A small class-conditioned image diffusion model, trained from scratch.
Training: 6900 steps, batches of 128.
Data: trained on photos of arthropod specimens (BIOSCAN-5M), 195000 training examples, 4.5 epochs.
Rows from block 9, named by matrix and row number. Rows with one number belong to one channel. Each number is 200 + 40 x the weight over its row's rms, rounded and kept within 0 to 999. All counts start at 0. After the name is the row's rms in percent of the matrix's.
# convs0: first 3x3 conv (model.decb.0.1.convs.0.weight, 96x96x3x3), inputs 40-47, a 3x3 kernel for each
# convs1: second 3x3 conv (model.decb.0.1.convs.1.weight, 96x96x3x3, transposed), outputs 40-47, a 3x3 kernel for each
convs0.42,105,200,293,195,168,228,217,186,200,178,228,247,178,129,118,164,166,234,187,195,186,179,287,175,186,218,174,217,196,220,175,120,302,253,210,195,118,180,196,253,216,182,184,277,272,223,215,205,208,200,189,237,207,196,168,209,246,218,215,253,219,181,188,238,186,221,282,148,183,209,178,191,153
convs1.42,092,188,152,212,209,185,188,166,204,141,255,244,148,302,240,217,248,199,180,232,229,164,209,91,242,159,208,173,143,197,198,226,161,163,223,263,189,189,188,200,240,231,169,222,171,247,201,200,179,189,182,152,136,141,178,223,221,212,76,198,146,236,160,261,122,177,203,209,315,174,207,199,198
convs0.43,089,234,230,275,233,215,269,239,131,199,138,144,180,247,38,152,179,275,197,170,225,196,227,250,209,167,246,202,153,168,183,174,133,173,244,205,131,160,206,238,195,185,194,204,192,165,172,276,248,190,203,143,203,181,215,228,187,198,165,217,211,185,152,248,167,173,230,239,254,215,186,183,183
convs1.43,104,244,181,230,101,120,204,177,181,144,179,192,193,202,165,239,213,191,213,187,178,237,210,246,145,232,215,239,202,181,194,203,118,239,224,171,199,192,208,194,252,89,191,236,251,95,215,175,170,181,206,198,161,209,189,185,163,184,235,239,151,220,269,247,189,253,225,185,51,269,170,217,242
convs0.44,095,183,279,187,201,299,157,162,177,189,193,203,185,196,294,224,177,221,193,185,164,195,168,191,149,202,219,223,169,195,103,248,186,186,293,283,156,170,250,211,243,153,224,258,178,173,188,271,191,224,207,160,241,186,205,200,215,196,144,165,226,155,208,189,219,141,195,206,299,154,212,289,199
convs1.44,097,174,167,208,227,248,209,220,229,149,192,122,181,184,144,163,204,157,244,226,197,191,198,64,262,193,169,188,216,142,163,179,131,195,256,247,200,247,232,206,176,238,129,169,152,229,215,245,198,201,123,220,191,226,200,158,250,202,217,94,242,194,139,184,197,160,221,180,197,141,228,237,164
convs0.45,089,174,261,292,206,182,197,208,178,190,204,43,292,169,112,124,224,178,169,237,195,162,216,273,282,205,204,179,215,204,168,245,228,197,192,224,203,199,171,200,200,271,220,196,229,194,244,162,241,252,110,111,198,235,132,184,188,234,231,130,196,245,224,171,191,242,108,198,222,215,189,232,249
convs1.45,112,167,199,205,172,172,216,144,149,224,261,214,193,231,162,200,245,232,179,202,205,205,229,121,207,153,297,190,208,196,144,236,89,178,140,218,193,193,210,211,237,187,213,184,233,215,188,205,200,222,189,167,195,185,205,180,204,177,137,298,170,187,254,210,204,198,204,248,254,169,196,244,192
convs0.46,101,144,117,169,192,272,190,237,234,172,201,223,281,178,217,128,212,217,290,201,216,139,217,305,285,256,251,163,141,152,244,182,182,177,177,199,204,219,237,256,227,254,200,195,171,134,262,268,165,268,224,277,200,268,235,245,230,174,302,220,185,218,230,203,235,151,201,255,177,194,206,194,225
convs1.46,090,192,169,156,165,232,277,206,261,245,234,223,180,174,200,264,232,233,163,195,142,202,170,125,168,150,162,208,160,258,219,207,210,245,240,265,196,235,267,236,243,233,206,197,261,202,163,174,208,158,143,193,175,166,169,179,186,210,252,202,199,234,260,236,154,125,201,119,261,198,240,252,223
convs0.47,124,211,161,195,163,201,244,145,137,157,128,175,185,268,369,215,136,192,154,208,236,207,218,283,253,181,175,175,198,206,187,229,294,167,186,209,212,157,147,195,208,220,223,215,226,224,207,124,221,170,156,216,219,186,240,175,124,163,154,150,186,180,166,165,160,192,209,168,216,180,205,222,189
convs1.47,070,164,166,212,242,217,262,214,234,255,139,250,205,149,221,141,123,176,200,214,224,223,194,142,123,241,186,192,206,175,273,261,273,270,215,208,196,189,140,225,178,228,262,171,191,161,196,247,267,67,101,194,197,267,230,83,212,155,191,257,249,234,244,206,159,214,173,211,231,247,122,220,276
convs0.48,090,191,166,198,171,101,178,189,112,173,238,214,191,186,370,224,197,188,231,213,220,223,164,208,215,156,213,192,199,210,171,248,17,182,130,231,210,221,246,273,202,222,195,197,215,203,233,200,227,225,161,188,219,229,209,195,227,175,181,197,190,229,225,174,179,229,232,226,130,174,254,250,98
convs1.48,102,212,229,176,168,65,151,199,232,191,255,213,263,204,262,217,200,151,141,208,214,181,176,230,160,204,193,175,194,292,247,174,231,241,169,179,198,174,287,222,204,237,253,174,186,138,191,169,168,201,201,262,186,214,200,222,235,211,215,169,172,154,168,205,215,126,193,182,286,241,195,251,194
convs0.49,106,143,166,164,171,175,161,172,198,177,236,203,200,134,183,219,189,281,206,214,169,201,277,171,204,184,154,201,177,220,209,238,269,242,302,192,193,259,192,200,220,170,152,221,58,174,235,231,223,166,243,166,230,163,158,186,176,210,177,194,195,215,128,176,127,188,211,193,209,151,208,291,212
convs1.49,094,176,198,210,182,193,181,219,237,182,118,203,210,238,253,157,160,230,226,190,217,133,128,158,203,171,220,135,215,165,200,192,115,108,162,175,214,265,250,271,250,182,223,185,258,162,206,265,192,173,191,207,180,237,147,204,266,254,212,169,140,261,199,285,209,155,211,193,301,155,176,191,254
convs0.50,096,91,240,241,188,64,139,232,255,208,201,194,153,160,212,247,164,227,141,238,216,207,172,187,190,164,219,221,167,165,257,211,185,185,236,224,227,160,284,180,221,183,269,209,196,184,222,252,193,216,238,219,145,129,186,185,212,196,217,177,208,194,203,242,195,221,182,211,177,171,188,272,188
convs1.50,098,185,161,210,174,227,233,156,129,251,193,242,167,147,224,195,323,158,187,199,214,184,197,197,183,256,186,222,194,239,222,190,193,203,171,171,227,197,153,248,155,175,151,270,170,228,165,219,215,193,186,184,231,236,192,137,224,249,132,160,288,236,142,176,244,146,220,209,242,197,253,156,153
convs0.51,125,132,154,142,134,189,167,173,173,198,197,238,247,224,296,189,291,245,220,157,167,190,175,284,219,156,221,205,176,180,244,183,180,230,189,256,208,177,217,229,238,233,236,180,225,203,270,247,249,239,247,233,180,173,182,221,206,167,198,202,211,168,152,172,170,205,196,226,291,214,196,178,211
convs1.51,071,278,126,224,155,195,202,254,184,239,219,173,128,251,182,162,200,240,155,204,130,216,274,197,166,199,213,269,232,188,199,286,187,247,176,230,241,193,238,236,291,194,204,150,178,248,245,228,191,134,111,169,224,181,128,296,224,171,162,184,153,151,211,192,178,173,237,234,172,217,200,201,201
convs0.52,088,206,165,270,182,197,204,174,241,157,216,197,189,194,221,218,189,224,178,174,209,157,154,244,210,248,212,220,246,236,140,140,179,202,219,128,222,204,150,250,140,95,168,274,205,145,223,193,259,199,395,166,239,193,193,168,222,193,206,204,182,220,190,242,221,151,224,191,137,201,225,229,224
convs1.52,110,191,207,225,181,220,159,157,217,238,200,138,150,94,349,215,215,248,208,223,162,262,211,125,270,240,176,216,225,167,171,225,161,161,181,164,177,273,251,239,183,253,255,248,231,232,181,268,171,249,82,209,158,298,217,237,213,208,236,178,244,225,210,208,170,206,149,235,150,148,196,216,192
convs0.53,095,196,169,195,231,204,179,195,191,160,225,202,166,208,472,150,189,281,218,188,148,203,178,246,216,274,107,167,220,226,212,223,191,326,174,166,162,145,132,196,244,235,200,192,221,180,224,226,226,205,85,215,210,161,200,206,210,215,186,191,194,178,217,167,196,232,205,188,181,253,160,188,205
convs1.53,099,240,200,169,201,89,152,150,92,175,220,245,146,203,103,212,191,217,214,212,222,181,207,372,195,175,208,200,209,237,220,191,218,119,179,203,178,162,158,197,157,215,165,191,203,206,168,177,204,151,261,191,198,180,207,237,156,211,201,243,199,204,185,208,190,182,220,205,184,256,212,162,175
convs0.54,107,207,238,169,131,210,176,244,176,205,153,178,190,230,290,169,162,288,222,200,212,200,194,213,164,226,205,198,181,164,217,243,233,271,118,186,176,260,206,222,222,217,192,216,239,226,169,168,159,196,251,200,173,176,220,228,211,206,168,165,210,194,163,205,206,217,202,223,234,228,203,240,211
convs1.54,078,226,217,184,223,145,177,264,252,257,105,252,168,83,192,133,135,166,159,228,171,215,157,224,187,230,244,199,222,208,159,239,200,228,211,165,202,189,208,122,199,265,203,231,225,233,182,249,224,142,208,241,179,180,213,185,209,207,129,129,232,111,172,143,230,205,114,170,196,193,156,165,202
convs0.55,099,206,238,226,268,281,185,170,176,190,243,147,186,216,256,219,174,210,220,156,163,203,102,264,246,197,256,238,167,180,117,117,202,228,125,188,210,198,197,179,168,181,226,176,243,221,235,209,160,187,199,236,166,234,158,195,221,220,188,259,217,246,184,161,180,145,197,142,358,215,146,244,172
convs1.55,118,178,161,226,199,183,229,190,249,210,198,229,181,174,254,216,155,245,223,236,183,140,210,187,94,190,156,181,206,211,173,221,291,164,227,175,172,234,193,246,167,181,217,202,171,200,212,214,204,207,125,197,180,293,211,210,212,269,199,234,253,224,190,210,227,171,213,242,285,165,133,267,183
convs0.56,096,211,206,159,171,280,231,203,208,212,262,199,192,193,144,197,191,216,178,161,185,232,168,164,195,249,148,122,208,212,229,97,149,160,195,107,245,218,185,167,46,306,206,163,137,196,187,203,134,207,118,226,260,258,175,335,214,179,189,178,213,232,216,168,125,218,184,160,213,163,228,170,199
convs1.56,110,219,140,182,189,181,227,176,168,223,229,185,216,198,199,264,190,163,292,188,237,203,163,205,213,229,233,206,216,163,179,214,199,222,264,164,258,221,208,231,166,241,186,212,184,196,203,176,197,236,240,251,195,182,249,162,199,227,146,222,175,264,234,185,207,229,136,211,228,218,188,162,177
convs0.57,104,174,177,207,165,221,222,171,154,179,163,220,169,196,314,209,257,215,184,185,191,245,177,114,214,203,169,245,196,246,199,148,168,238,221,211,176,177,193,151,170,173,207,162,254,228,236,242,237,204,135,229,199,137,135,183,238,215,215,135,193,184,206,190,214,167,217,180,179,209,203,191,164
convs1.57,092,253,170,198,141,101,169,228,198,200,167,194,139,208,183,165,178,239,157,175,285,149,223,215,200,180,207,181,224,290,226,249,144,123,225,163,171,238,239,183,232,233,222,228,188,156,176,170,227,195,137,178,178,216,183,196,232,192,221,221,229,122,149,169,238,268,172,176,229,151,222,300,174
convs0.58,094,206,194,173,147,157,235,206,182,186,235,185,170,187,35,200,200,196,180,213,165,144,161,156,173,219,197,194,235,183,169,208,230,240,207,130,227,198,165,182,178,229,233,228,195,233,215,240,230,178,279,246,189,212,196,221,228,182,136,187,204,174,190,189,246,225,227,194,71,182,155,190,198
convs1.58,111,213,199,244,194,164,139,186,208,210,208,185,185,237,249,211,198,157,189,192,178,187,181,54,182,207,224,181,242,180,175,226,294,197,151,184,205,184,229,184,150,136,227,226,253,196,198,203,200,183,214,215,210,228,221,149,172,187,168,118,164,217,188,190,185,186,219,252,219,272,213,237,239
convs0.59,104,135,121,175,251,160,202,167,248,223,237,216,174,197,135,202,165,199,178,178,164,199,229,190,154,148,253,146,154,187,155,210,185,219,221,236,245,249,213,230,204,177,201,220,209,237,172,159,220,216,169,178,260,330,227,254,211,206,245,200,210,253,196,244,212,200,175,226,269,216,229,141,225
convs1.59,097,216,213,229,261,225,230,200,256,238,177,174,184,224,231,265,155,224,205,173,206,184,219,215,237,232,209,149,189,226,194,173,277,152,175,171,166,197,214,173,172,139,186,169,195,80,202,133,197,175,219,198,159,311,214,205,220,214,238,248,160,203,148,275,182,302,260,198,129,188,189,253,214
convs0.60,107,179,206,227,226,199,186,192,176,153,185,191,114,243,396,252,182,246,123,197,217,199,208,169,205,207,182,267,143,169,249,207,293,137,232,264,265,181,251,220,204,268,186,234,184,201,226,156,143,225,190,130,230,194,255,164,183,160,178,208,191,205,194,196,161,99,223,180,116,206,182,117,162
convs1.60,089,200,174,191,228,270,213,173,194,245,207,237,244,196,178,243,206,207,168,147,153,189,208,213,192,181,198,251,192,249,276,171,149,190,186,191,158,184,171,259,237,173,265,215,207,298,185,174,264,165,210,264,210,146,224,153,170,228,156,149,162,214,190,201,246,212,268,278,313,298,159,216,231
convs0.61,092,229,222,212,272,399,287,269,245,219,172,229,174,214,110,280,283,134,237,234,212,232,204,179,235,167,155,251,173,187,166,203,153,134,190,251,215,240,249,188,242,173,209,217,257,220,193,185,151,204,261,150,176,307,200,179,176,198,207,188,249,212,175,260,184,181,213,189,282,184,182,194,160
convs1.61,108,240,205,211,198,243,193,212,246,222,230,314,217,209,147,233,225,270,219,222,262,243,206,289,224,205,189,199,171,257,183,187,249,195,194,190,206,188,213,215,186,259,241,183,171,208,203,297,193,150,220,240,196,215,175,208,218,236,232,187,211,175,168,167,203,118,219,215,177,210,198,212,188
convs0.62,104,216,209,207,152,177,214,163,187,191,186,160,176,214,165,198,208,221,173,208,161,202,207,226,167,168,236,256,154,195,190,233,188,241,267,202,182,237,196,232,178,233,156,179,174,194,213,217,214,230,181,213,174,221,261,152,174,197,168,134,163,225,182,208,154,210,183,158,246,220,228,149,154
convs1.62,097,206,256,184,241,203,268,161,166,160,181,198,196,186,251,202,180,211,200,186,174,167,227,132,260,214,240,176,207,216,207,234,102,167,198,260,160,178,177,199,186,271,218,202,251,187,161,206,185,175,181,220,162,211,178,213,188,244,199,175,171,187,228,200,228,185,185,287,183,226,266,193,235
convs0.63,108,180,252,237,248,274,230,216,196,216,250,228,146,146,152,152,228,207,149,204,160,197,225,257,217,218,211,221,222,183,224,219,192,222,187,217,221,171,173,159,163,321,247,151,156,206,170,204,177,197,195,158,139,193,140,224,212,188,214,204,217,225,212,213,143,196,162,222,191,115,218,147,125
convs1.63,098,255,208,144,298,190,165,218,167,128,156,191,196,156,179,196,163,212,149,154,207,130,193,206,178,227,235,194,130,197,227,166,108,153,154,131,135,140,227,188,261,186,164,223,238,243,270,227,167,209,258,152,201,215,199,233,240,229,288,274,291,218,189,240,207,273,158,256,249,140,278,140,96
convs0.64,109,196,233,235,169,204,233,192,194,180,332,224,185,160,207,192,180,84,210,170,217,203,219,169,295,210,188,210,191,221,206,233,223,242,148,189,232,246,133,188,244,200,253,208,266,256,190,207,190,201,275,198,243,232,168,244,187,192,234,223,201,250,182,193,235,253,221,216,201,161,207,259,208
convs1.64,084,156,189,268,144,192,184,155,214,194,260,227,215,174,229,193,227,197,278,232,194,250,179,180,176,230,159,242,202,181,160,144,279,170,138,187,200,163,150,220,192,233,178,225,200,208,223,139,167,207,108,216,186,214,214,260,221,248,259,132,201,225,176,273,188,141,179,230,237,250,200,139,196
convs0.65,099,193,214,199,183,81,204,181,175,171,162,178,197,172,172,185,212,266,194,148,166,183,259,219,185,289,191,170,229,223,205,162,271,244,152,112,174,212,194,207,245,225,182,243,194,208,154,218,159,201,129,225,169,77,195,163,197,196,146,139,213,188,184,212,160,211,147,157,298,200,221,231,198
convs1.65,096,215,186,203,211,194,223,179,191,203,185,185,185,176,203,206,182,203,203,200,160,219,198,170,232,235,191,211,140,298,210,141,153,255,207,196,198,178,303,153,227,152,193,198,177,220,237,228,208,167,225,220,204,175,164,182,241,193,208,186,138,188,182,200,173,190,211,249,137,225,184,178,196
convs0.66,082,183,168,179,250,208,179,239,200,172,204,215,214,175,106,205,184,174,206,143,204,163,224,144,185,180,171,168,199,196,217,221,306,189,207,306,179,181,183,171,236,261,200,212,233,248,204,207,151,235,146,202,178,210,210,204,216,229,132,209,225,113,207,192,209,159,197,199,318,192,233,306,210
convs1.66,116,187,127,164,204,269,173,178,240,219,218,230,153,192,184,213,182,150,192,156,167,270,173,277,222,165,150,178,194,201,199,165,334,274,221,170,152,227,184,211,216,170,171,165,199,217,194,202,178,189,335,231,201,198,215,214,102,208,204,116,135,191,205,228,236,239,158,175,198,141,182,240,189
convs0.67,094,175,170,176,175,320,241,200,209,223,219,205,247,203,242,81,225,176,190,204,254,178,155,229,244,192,181,262,206,178,203,188,165,211,209,210,204,168,197,213,203,304,159,220,203,259,193,180,225,184,238,111,191,209,205,211,160,160,230,332,274,225,247,194,195,168,177,216,221,209,217,185,229
convs1.67,106,204,216,217,154,101,227,190,216,180,220,182,187,289,459,199,189,235,181,180,184,179,200,234,181,214,212,212,271,252,225,190,212,212,201,220,240,209,217,187,221,292,200,178,172,192,151,145,167,206,215,210,191,234,195,146,97,191,127,157,159,205,183,194,179,179,191,206,97,190,178,226,190
convs0.68,094,193,274,173,276,190,216,239,156,212,248,195,239,155,208,227,222,180,194,203,245,216,239,187,255,164,243,112,158,211,236,152,187,194,187,178,292,179,185,185,271,223,157,193,185,179,214,205,146,209,248,208,220,155,176,176,200,263,164,193,194,244,222,200,208,211,227,211,241,247,147,204,188
convs1.68,126,209,255,220,207,171,193,220,278,215,194,256,234,271,225,169,175,236,258,221,240,220,248,105,253,159,138,200,198,229,194,257,159,208,201,243,229,175,139,273,173,323,186,213,174,204,154,214,172,119,306,209,211,168,222,199,167,146,192,228,208,120,167,216,168,195,196,217,139,167,217,212,168
convs0.69,097,226,249,190,203,226,228,173,187,197,181,138,229,153,164,241,185,256,185,182,212,158,220,101,157,157,206,244,226,199,261,78,195,233,185,194,156,223,170,236,220,286,164,248,188,207,143,209,177,231,226,146,207,175,208,200,199,194,208,186,205,231,229,213,160,225,179,221,182,213,147,201,174
convs1.69,096,180,229,187,181,129,251,198,246,197,180,248,181,229,131,148,214,139,201,181,208,242,210,294,213,225,236,209,237,228,222,171,175,210,220,103,159,183,135,206,190,115,155,189,179,210,175,193,230,228,239,176,206,137,184,245,200,169,205,200,218,185,170,188,162,210,187,199,251,203,172,177,208
convs0.70,103,226,254,198,208,192,208,195,236,194,213,221,193,247,131,203,200,224,195,127,168,230,179,251,162,186,247,195,172,255,256,196,332,244,188,139,192,207,268,208,269,304,196,231,182,197,198,179,172,217,221,173,225,145,215,192,206,190,247,234,200,212,209,222,108,207,196,250,230,206,189,159,243
convs1.70,105,211,226,184,138,161,166,190,227,181,237,231,207,274,166,167,193,112,261,182,204,209,239,203,259,237,180,221,193,259,242,151,260,206,197,226,213,209,230,168,182,180,177,207,221,175,235,211,205,193,178,159,247,195,158,191,211,233,179,287,149,217,214,169,161,233,255,178,416,176,187,228,129
convs0.71,106,174,211,183,262,194,200,199,233,193,261,231,210,248,149,146,131,289,206,117,194,242,107,157,213,188,136,174,245,235,183,86,0,291,192,177,156,184,191,223,171,216,143,178,171,185,148,231,252,128,158,205,256,177,226,235,205,211,216,213,214,212,189,226,240,208,226,220,241,151,182,214,199
convs1.71,102,244,203,148,230,240,153,221,232,159,187,199,222,148,201,209,147,238,194,243,207,193,215,218,220,201,213,230,168,191,173,228,154,162,267,242,231,238,188,182,170,265,199,212,182,223,200,229,189,155,176,247,215,189,228,209,164,210,232,160,211,182,221,159,207,207,159,208,198,87,244,222,243
convs0.72,098,210,168,199,203,262,201,200,250,188,179,160,185,198,225,260,202,259,220,171,228,206,140,226,232,221,256,184,201,195,181,228,121,218,171,244,197,171,217,199,224,165,223,186,184,168,171,283,218,307,149,212,210,234,161,179,226,199,249,223,206,206,173,207,172,207,215,215,183,191,231,187,163
convs1.72,100,190,222,216,219,218,249,219,183,278,172,185,186,167,160,169,216,223,203,181,251,167,243,295,220,204,223,220,164,154,196,164,116,196,200,156,195,188,177,190,173,48,191,167,159,212,187,207,167,190,189,184,173,173,226,223,209,178,256,244,137,213,154,153,187,246,195,232,314,193,195,213,208
convs0.73,099,172,203,160,195,196,197,178,224,167,245,260,173,262,193,234,205,242,115,283,212,145,230,252,277,209,243,168,169,250,188,145,157,194,182,99,183,155,189,184,280,213,225,123,231,128,260,161,201,118,192,94,161,118,199,185,223,187,207,150,184,244,217,164,224,156,192,207,160,180,177,208,206
convs1.73,102,138,164,209,180,264,210,209,172,143,218,206,207,201,193,225,220,164,276,230,179,133,172,286,134,173,206,180,232,248,219,185,256,272,247,181,189,204,162,234,146,160,205,219,278,192,197,208,229,218,249,250,177,207,206,189,109,181,175,191,173,206,174,193,233,155,250,195,265,182,168,203,209
convs0.74,099,221,248,215,187,235,195,216,198,241,144,219,224,196,128,155,224,239,202,230,198,189,200,220,257,218,265,247,150,136,202,179,234,217,214,208,226,183,249,203,134,207,182,253,301,249,200,179,200,215,138,181,171,216,179,216,200,237,230,184,208,185,223,210,151,116,235,204,274,224,216,162,220
convs1.74,091,206,157,167,205,183,141,257,144,197,219,242,183,134,202,174,169,191,163,218,185,131,193,184,139,225,159,241,247,234,193,204,278,231,266,214,207,184,180,157,179,199,155,184,201,162,179,178,183,196,241,199,210,252,119,282,186,214,215,257,214,186,220,209,198,172,197,227,270,181,202,159,223
convs0.75,096,230,210,175,183,191,203,188,255,194,176,277,229,257,207,227,207,212,205,231,151,152,125,203,223,164,179,180,161,159,192,186,253,201,189,203,179,213,232,249,242,182,185,183,168,216,253,167,140,229,277,182,135,199,215,166,164,196,208,315,180,185,211,233,240,234,218,188,227,220,169,123,236
convs1.75,093,169,231,199,189,61,173,150,181,125,161,246,201,180,219,188,208,176,280,214,231,201,215,196,246,229,202,163,242,189,173,210,228,185,186,185,185,206,164,190,196,141,225,175,206,208,197,202,243,174,206,186,217,204,160,213,148,178,146,265,130,185,186,224,168,208,206,143,187,171,138,172,184
convs0.76,110,178,218,188,214,218,192,191,191,184,146,124,147,182,96,241,170,203,165,145,177,178,121,233,197,190,155,204,231,198,179,239,145,228,230,264,213,271,223,272,210,263,276,151,218,269,155,201,212,154,340,211,182,229,208,132,177,220,137,174,202,140,179,205,189,183,172,170,202,240,181,238,217
convs1.76,091,265,163,231,217,91,279,237,212,227,226,144,209,230,186,159,288,192,153,217,205,176,210,199,200,221,229,193,224,229,220,125,179,226,215,236,278,160,243,186,145,190,197,192,144,160,210,171,212,162,139,184,182,198,166,156,171,187,176,125,200,166,171,156,211,247,181,227,269,201,166,218,172
convs0.77,103,186,135,196,195,143,193,110,146,179,182,237,147,280,157,114,200,306,147,296,230,172,181,217,257,211,203,194,215,196,184,227,160,219,224,199,254,239,132,204,212,161,181,200,224,224,195,220,164,171,260,189,238,110,197,134,157,170,137,184,151,140,154,162,253,169,198,162,167,285,210,163,191
convs1.77,088,258,166,247,209,266,250,274,268,246,250,164,194,143,217,153,181,173,190,204,113,173,119,205,129,179,129,141,237,160,228,171,197,160,190,180,197,161,153,167,196,275,210,221,144,105,220,305,266,151,252,270,130,166,231,265,217,193,183,206,84,235,152,211,191,140,130,184,149,212,197,209,199
convs0.78,095,262,174,243,183,249,231,157,191,242,215,188,191,242,40,220,217,150,183,234,231,249,218,152,198,174,189,240,196,213,180,234,179,236,185,159,132,152,178,195,251,181,294,169,144,223,214,186,240,281,216,162,249,188,249,178,205,185,226,181,254,209,214,201,224,187,217,273,291,213,232,227,174
convs1.78,092,164,184,165,161,291,214,185,176,173,202,207,198,214,159,210,184,178,125,143,269,207,207,165,269,186,174,183,232,192,192,185,78,200,161,223,264,214,173,175,168,198,213,235,215,137,182,172,192,226,133,150,195,261,211,219,166,168,159,99,232,200,208,136,222,211,172,130,116,153,242,273,202
convs0.79,100,218,217,186,186,248,202,156,135,188,244,199,167,97,185,225,209,101,268,167,183,214,267,265,209,244,190,238,226,202,202,270,210,144,88,202,270,160,153,200,256,84,166,205,267,186,190,192,183,246,282,262,211,182,203,228,262,189,169,202,234,202,153,243,173,224,218,276,230,239,270,269,215
convs1.79,109,207,235,193,200,116,197,175,166,223,182,205,174,164,267,161,214,205,277,227,138,125,219,163,181,169,236,197,156,280,260,225,200,323,257,216,217,230,262,203,189,213,225,176,234,270,172,140,202,215,241,109,196,201,186,221,235,215,174,165,225,227,153,250,126,219,218,206,226,293,141,198,238
convs0.80,109,201,167,165,240,214,132,195,132,143,227,173,229,217,257,228,162,193,188,224,251,208,168,264,277,222,143,168,195,227,195,220,198,247,228,186,267,176,178,108,248,279,284,234,279,233,206,241,190,108,261,230,188,168,141,213,192,167,211,182,202,202,168,187,182,137,147,215,223,256,139,308,175
convs1.80,094,179,246,158,280,264,181,255,187,173,228,112,162,172,283,122,208,194,153,227,218,222,242,140,161,189,193,218,244,225,166,209,225,216,245,225,226,272,270,248,183,241,174,181,157,156,189,249,196,241,189,235,118,229,232,194,249,224,214,225,201,220,209,154,224,251,253,230,291,156,186,202,145
convs0.81,090,242,270,240,225,69,193,209,232,218,182,254,305,203,86,58,223,249,199,229,172,194,191,325,142,191,246,168,238,222,205,192,144,204,148,144,177,191,207,195,213,226,282,207,230,194,215,232,189,190,134,246,188,180,205,219,283,234,200,187,207,215,226,206,192,167,180,220,0,19,210,249,224
convs1.81,120,205,198,216,288,192,229,237,247,196,225,208,206,287,275,177,230,228,184,239,221,208,234,159,212,195,175,214,169,183,198,240,140,208,200,227,214,180,181,206,257,156,204,221,214,226,187,197,188,264,386,176,223,197,195,200,190,215,178,141,197,136,204,208,215,242,200,205,215,209,200,242,200
convs0.82,097,177,202,243,195,155,218,217,179,176,181,185,187,190,259,221,224,179,190,118,185,228,147,325,199,171,207,251,152,109,215,278,74,152,254,190,174,173,245,167,177,82,213,182,192,195,265,214,153,229,126,233,195,206,252,212,245,208,219,212,215,182,210,206,150,281,201,198,237,192,203,223,198
convs1.82,110,198,151,189,183,252,160,155,203,141,176,172,190,192,135,277,228,286,185,174,238,194,177,238,136,157,199,178,219,270,205,175,179,243,232,155,238,193,204,227,169,244,219,182,234,154,221,195,219,185,222,110,170,150,161,189,247,250,198,140,218,202,160,231,236,198,243,170,244,257,221,143,227
convs0.83,098,184,188,192,166,238,274,229,183,196,222,214,161,242,154,232,167,135,251,195,219,171,171,272,206,212,134,211,223,231,202,206,185,163,185,224,181,197,198,139,190,180,190,162,232,218,168,206,175,180,160,184,252,206,209,185,218,181,240,177,206,201,166,205,210,195,197,199,258,177,220,218,212
convs1.83,113,215,216,171,256,149,192,146,163,185,181,219,248,272,231,201,222,244,177,175,249,154,193,208,190,186,243,209,192,286,211,206,236,244,242,147,203,251,215,198,175,292,140,197,233,199,252,174,207,226,204,190,126,230,224,222,232,185,196,107,190,218,214,193,221,209,224,200,177,193,171,184,158
convs0.84,090,224,224,196,150,162,296,161,259,229,239,191,282,190,356,184,177,245,198,226,193,183,210,126,211,208,233,207,142,179,173,201,249,258,201,222,181,206,171,208,223,291,200,185,243,270,201,158,203,158,262,215,211,258,201,194,194,199,227,172,290,210,260,237,192,204,222,190,211,237,186,238,204
convs1.84,116,219,186,199,202,179,239,193,184,219,204,225,223,176,123,187,226,194,208,175,193,184,173,192,164,176,214,203,200,247,202,306,242,209,188,178,216,201,206,154,188,245,170,172,135,176,220,166,169,213,344,186,226,183,205,169,204,196,195,27,232,176,213,215,163,175,192,273,183,207,208,184,214
convs0.85,093,164,194,192,273,224,141,185,195,199,190,222,211,178,142,270,151,262,149,199,122,280,304,176,199,200,232,180,171,180,171,200,252,209,251,242,270,217,180,214,220,152,164,200,197,161,212,204,216,280,123,195,173,142,202,191,179,166,197,173,153,211,220,222,207,153,174,191,319,230,156,236,207
convs1.85,108,203,149,183,219,272,162,265,158,200,228,204,135,209,222,243,182,211,198,200,159,253,245,127,93,210,263,201,215,189,149,269,135,168,206,239,231,199,235,256,200,264,183,252,249,234,194,220,152,198,244,206,179,203,188,193,186,220,226,203,196,162,169,185,209,218,242,228,152,160,245,168,172
convs0.86,090,251,225,233,256,369,260,189,182,255,184,222,260,217,205,165,195,236,259,187,199,220,214,194,212,195,105,158,202,182,199,210,152,164,146,112,219,204,207,206,188,186,232,225,203,195,186,193,177,204,145,196,201,198,172,208,207,209,225,269,171,152,145,188,182,182,198,187,241,237,215,121,127
convs1.86,114,169,179,195,255,253,186,203,211,189,227,166,184,251,255,259,207,213,207,197,229,222,196,269,198,181,202,190,222,272,234,184,191,248,195,147,206,209,268,211,238,139,205,209,192,213,215,225,193,246,163,194,200,207,209,195,248,197,204,152,189,182,182,194,189,102,191,223,150,177,175,159,213
convs0.87,121,89,188,122,127,236,215,197,217,191,201,224,220,201,262,229,244,204,183,200,299,250,251,201,169,255,195,197,219,220,180,166,226,205,184,227,172,162,161,167,252,199,179,188,145,173,169,269,192,234,261,219,194,261,253,153,161,173,157,179,144,174,193,159,198,218,151,112,127,146,228,253,213
convs1.87,061,274,167,129,194,212,168,221,219,236,184,162,216,241,149,205,232,133,219,191,256,145,189,180,143,153,173,127,228,234,238,214,233,281,206,138,203,189,263,187,166,186,216,146,175,188,159,170,229,97,97,188,205,143,253,153,214,189,188,175,240,162,187,216,236,215,222,217,249,228,165,227,137
convs0.88,094,160,255,224,184,214,221,215,251,226,169,275,168,179,97,199,234,201,242,179,217,168,180,129,227,179,160,225,221,146,204,217,178,209,218,183,207,157,330,161,196,189,107,197,182,213,183,170,202,262,323,260,202,193,187,210,212,200,178,230,185,194,238,178,220,185,210,216,226,191,171,173,173
convs1.88,121,185,159,163,158,218,197,237,161,165,187,187,218,150,131,169,186,178,245,229,238,195,232,215,183,191,193,170,182,105,175,236,317,237,216,231,126,188,230,232,167,172,191,209,221,210,165,171,213,252,207,207,173,143,212,127,156,183,179,298,206,228,264,267,290,165,204,185,161,205,168,183,198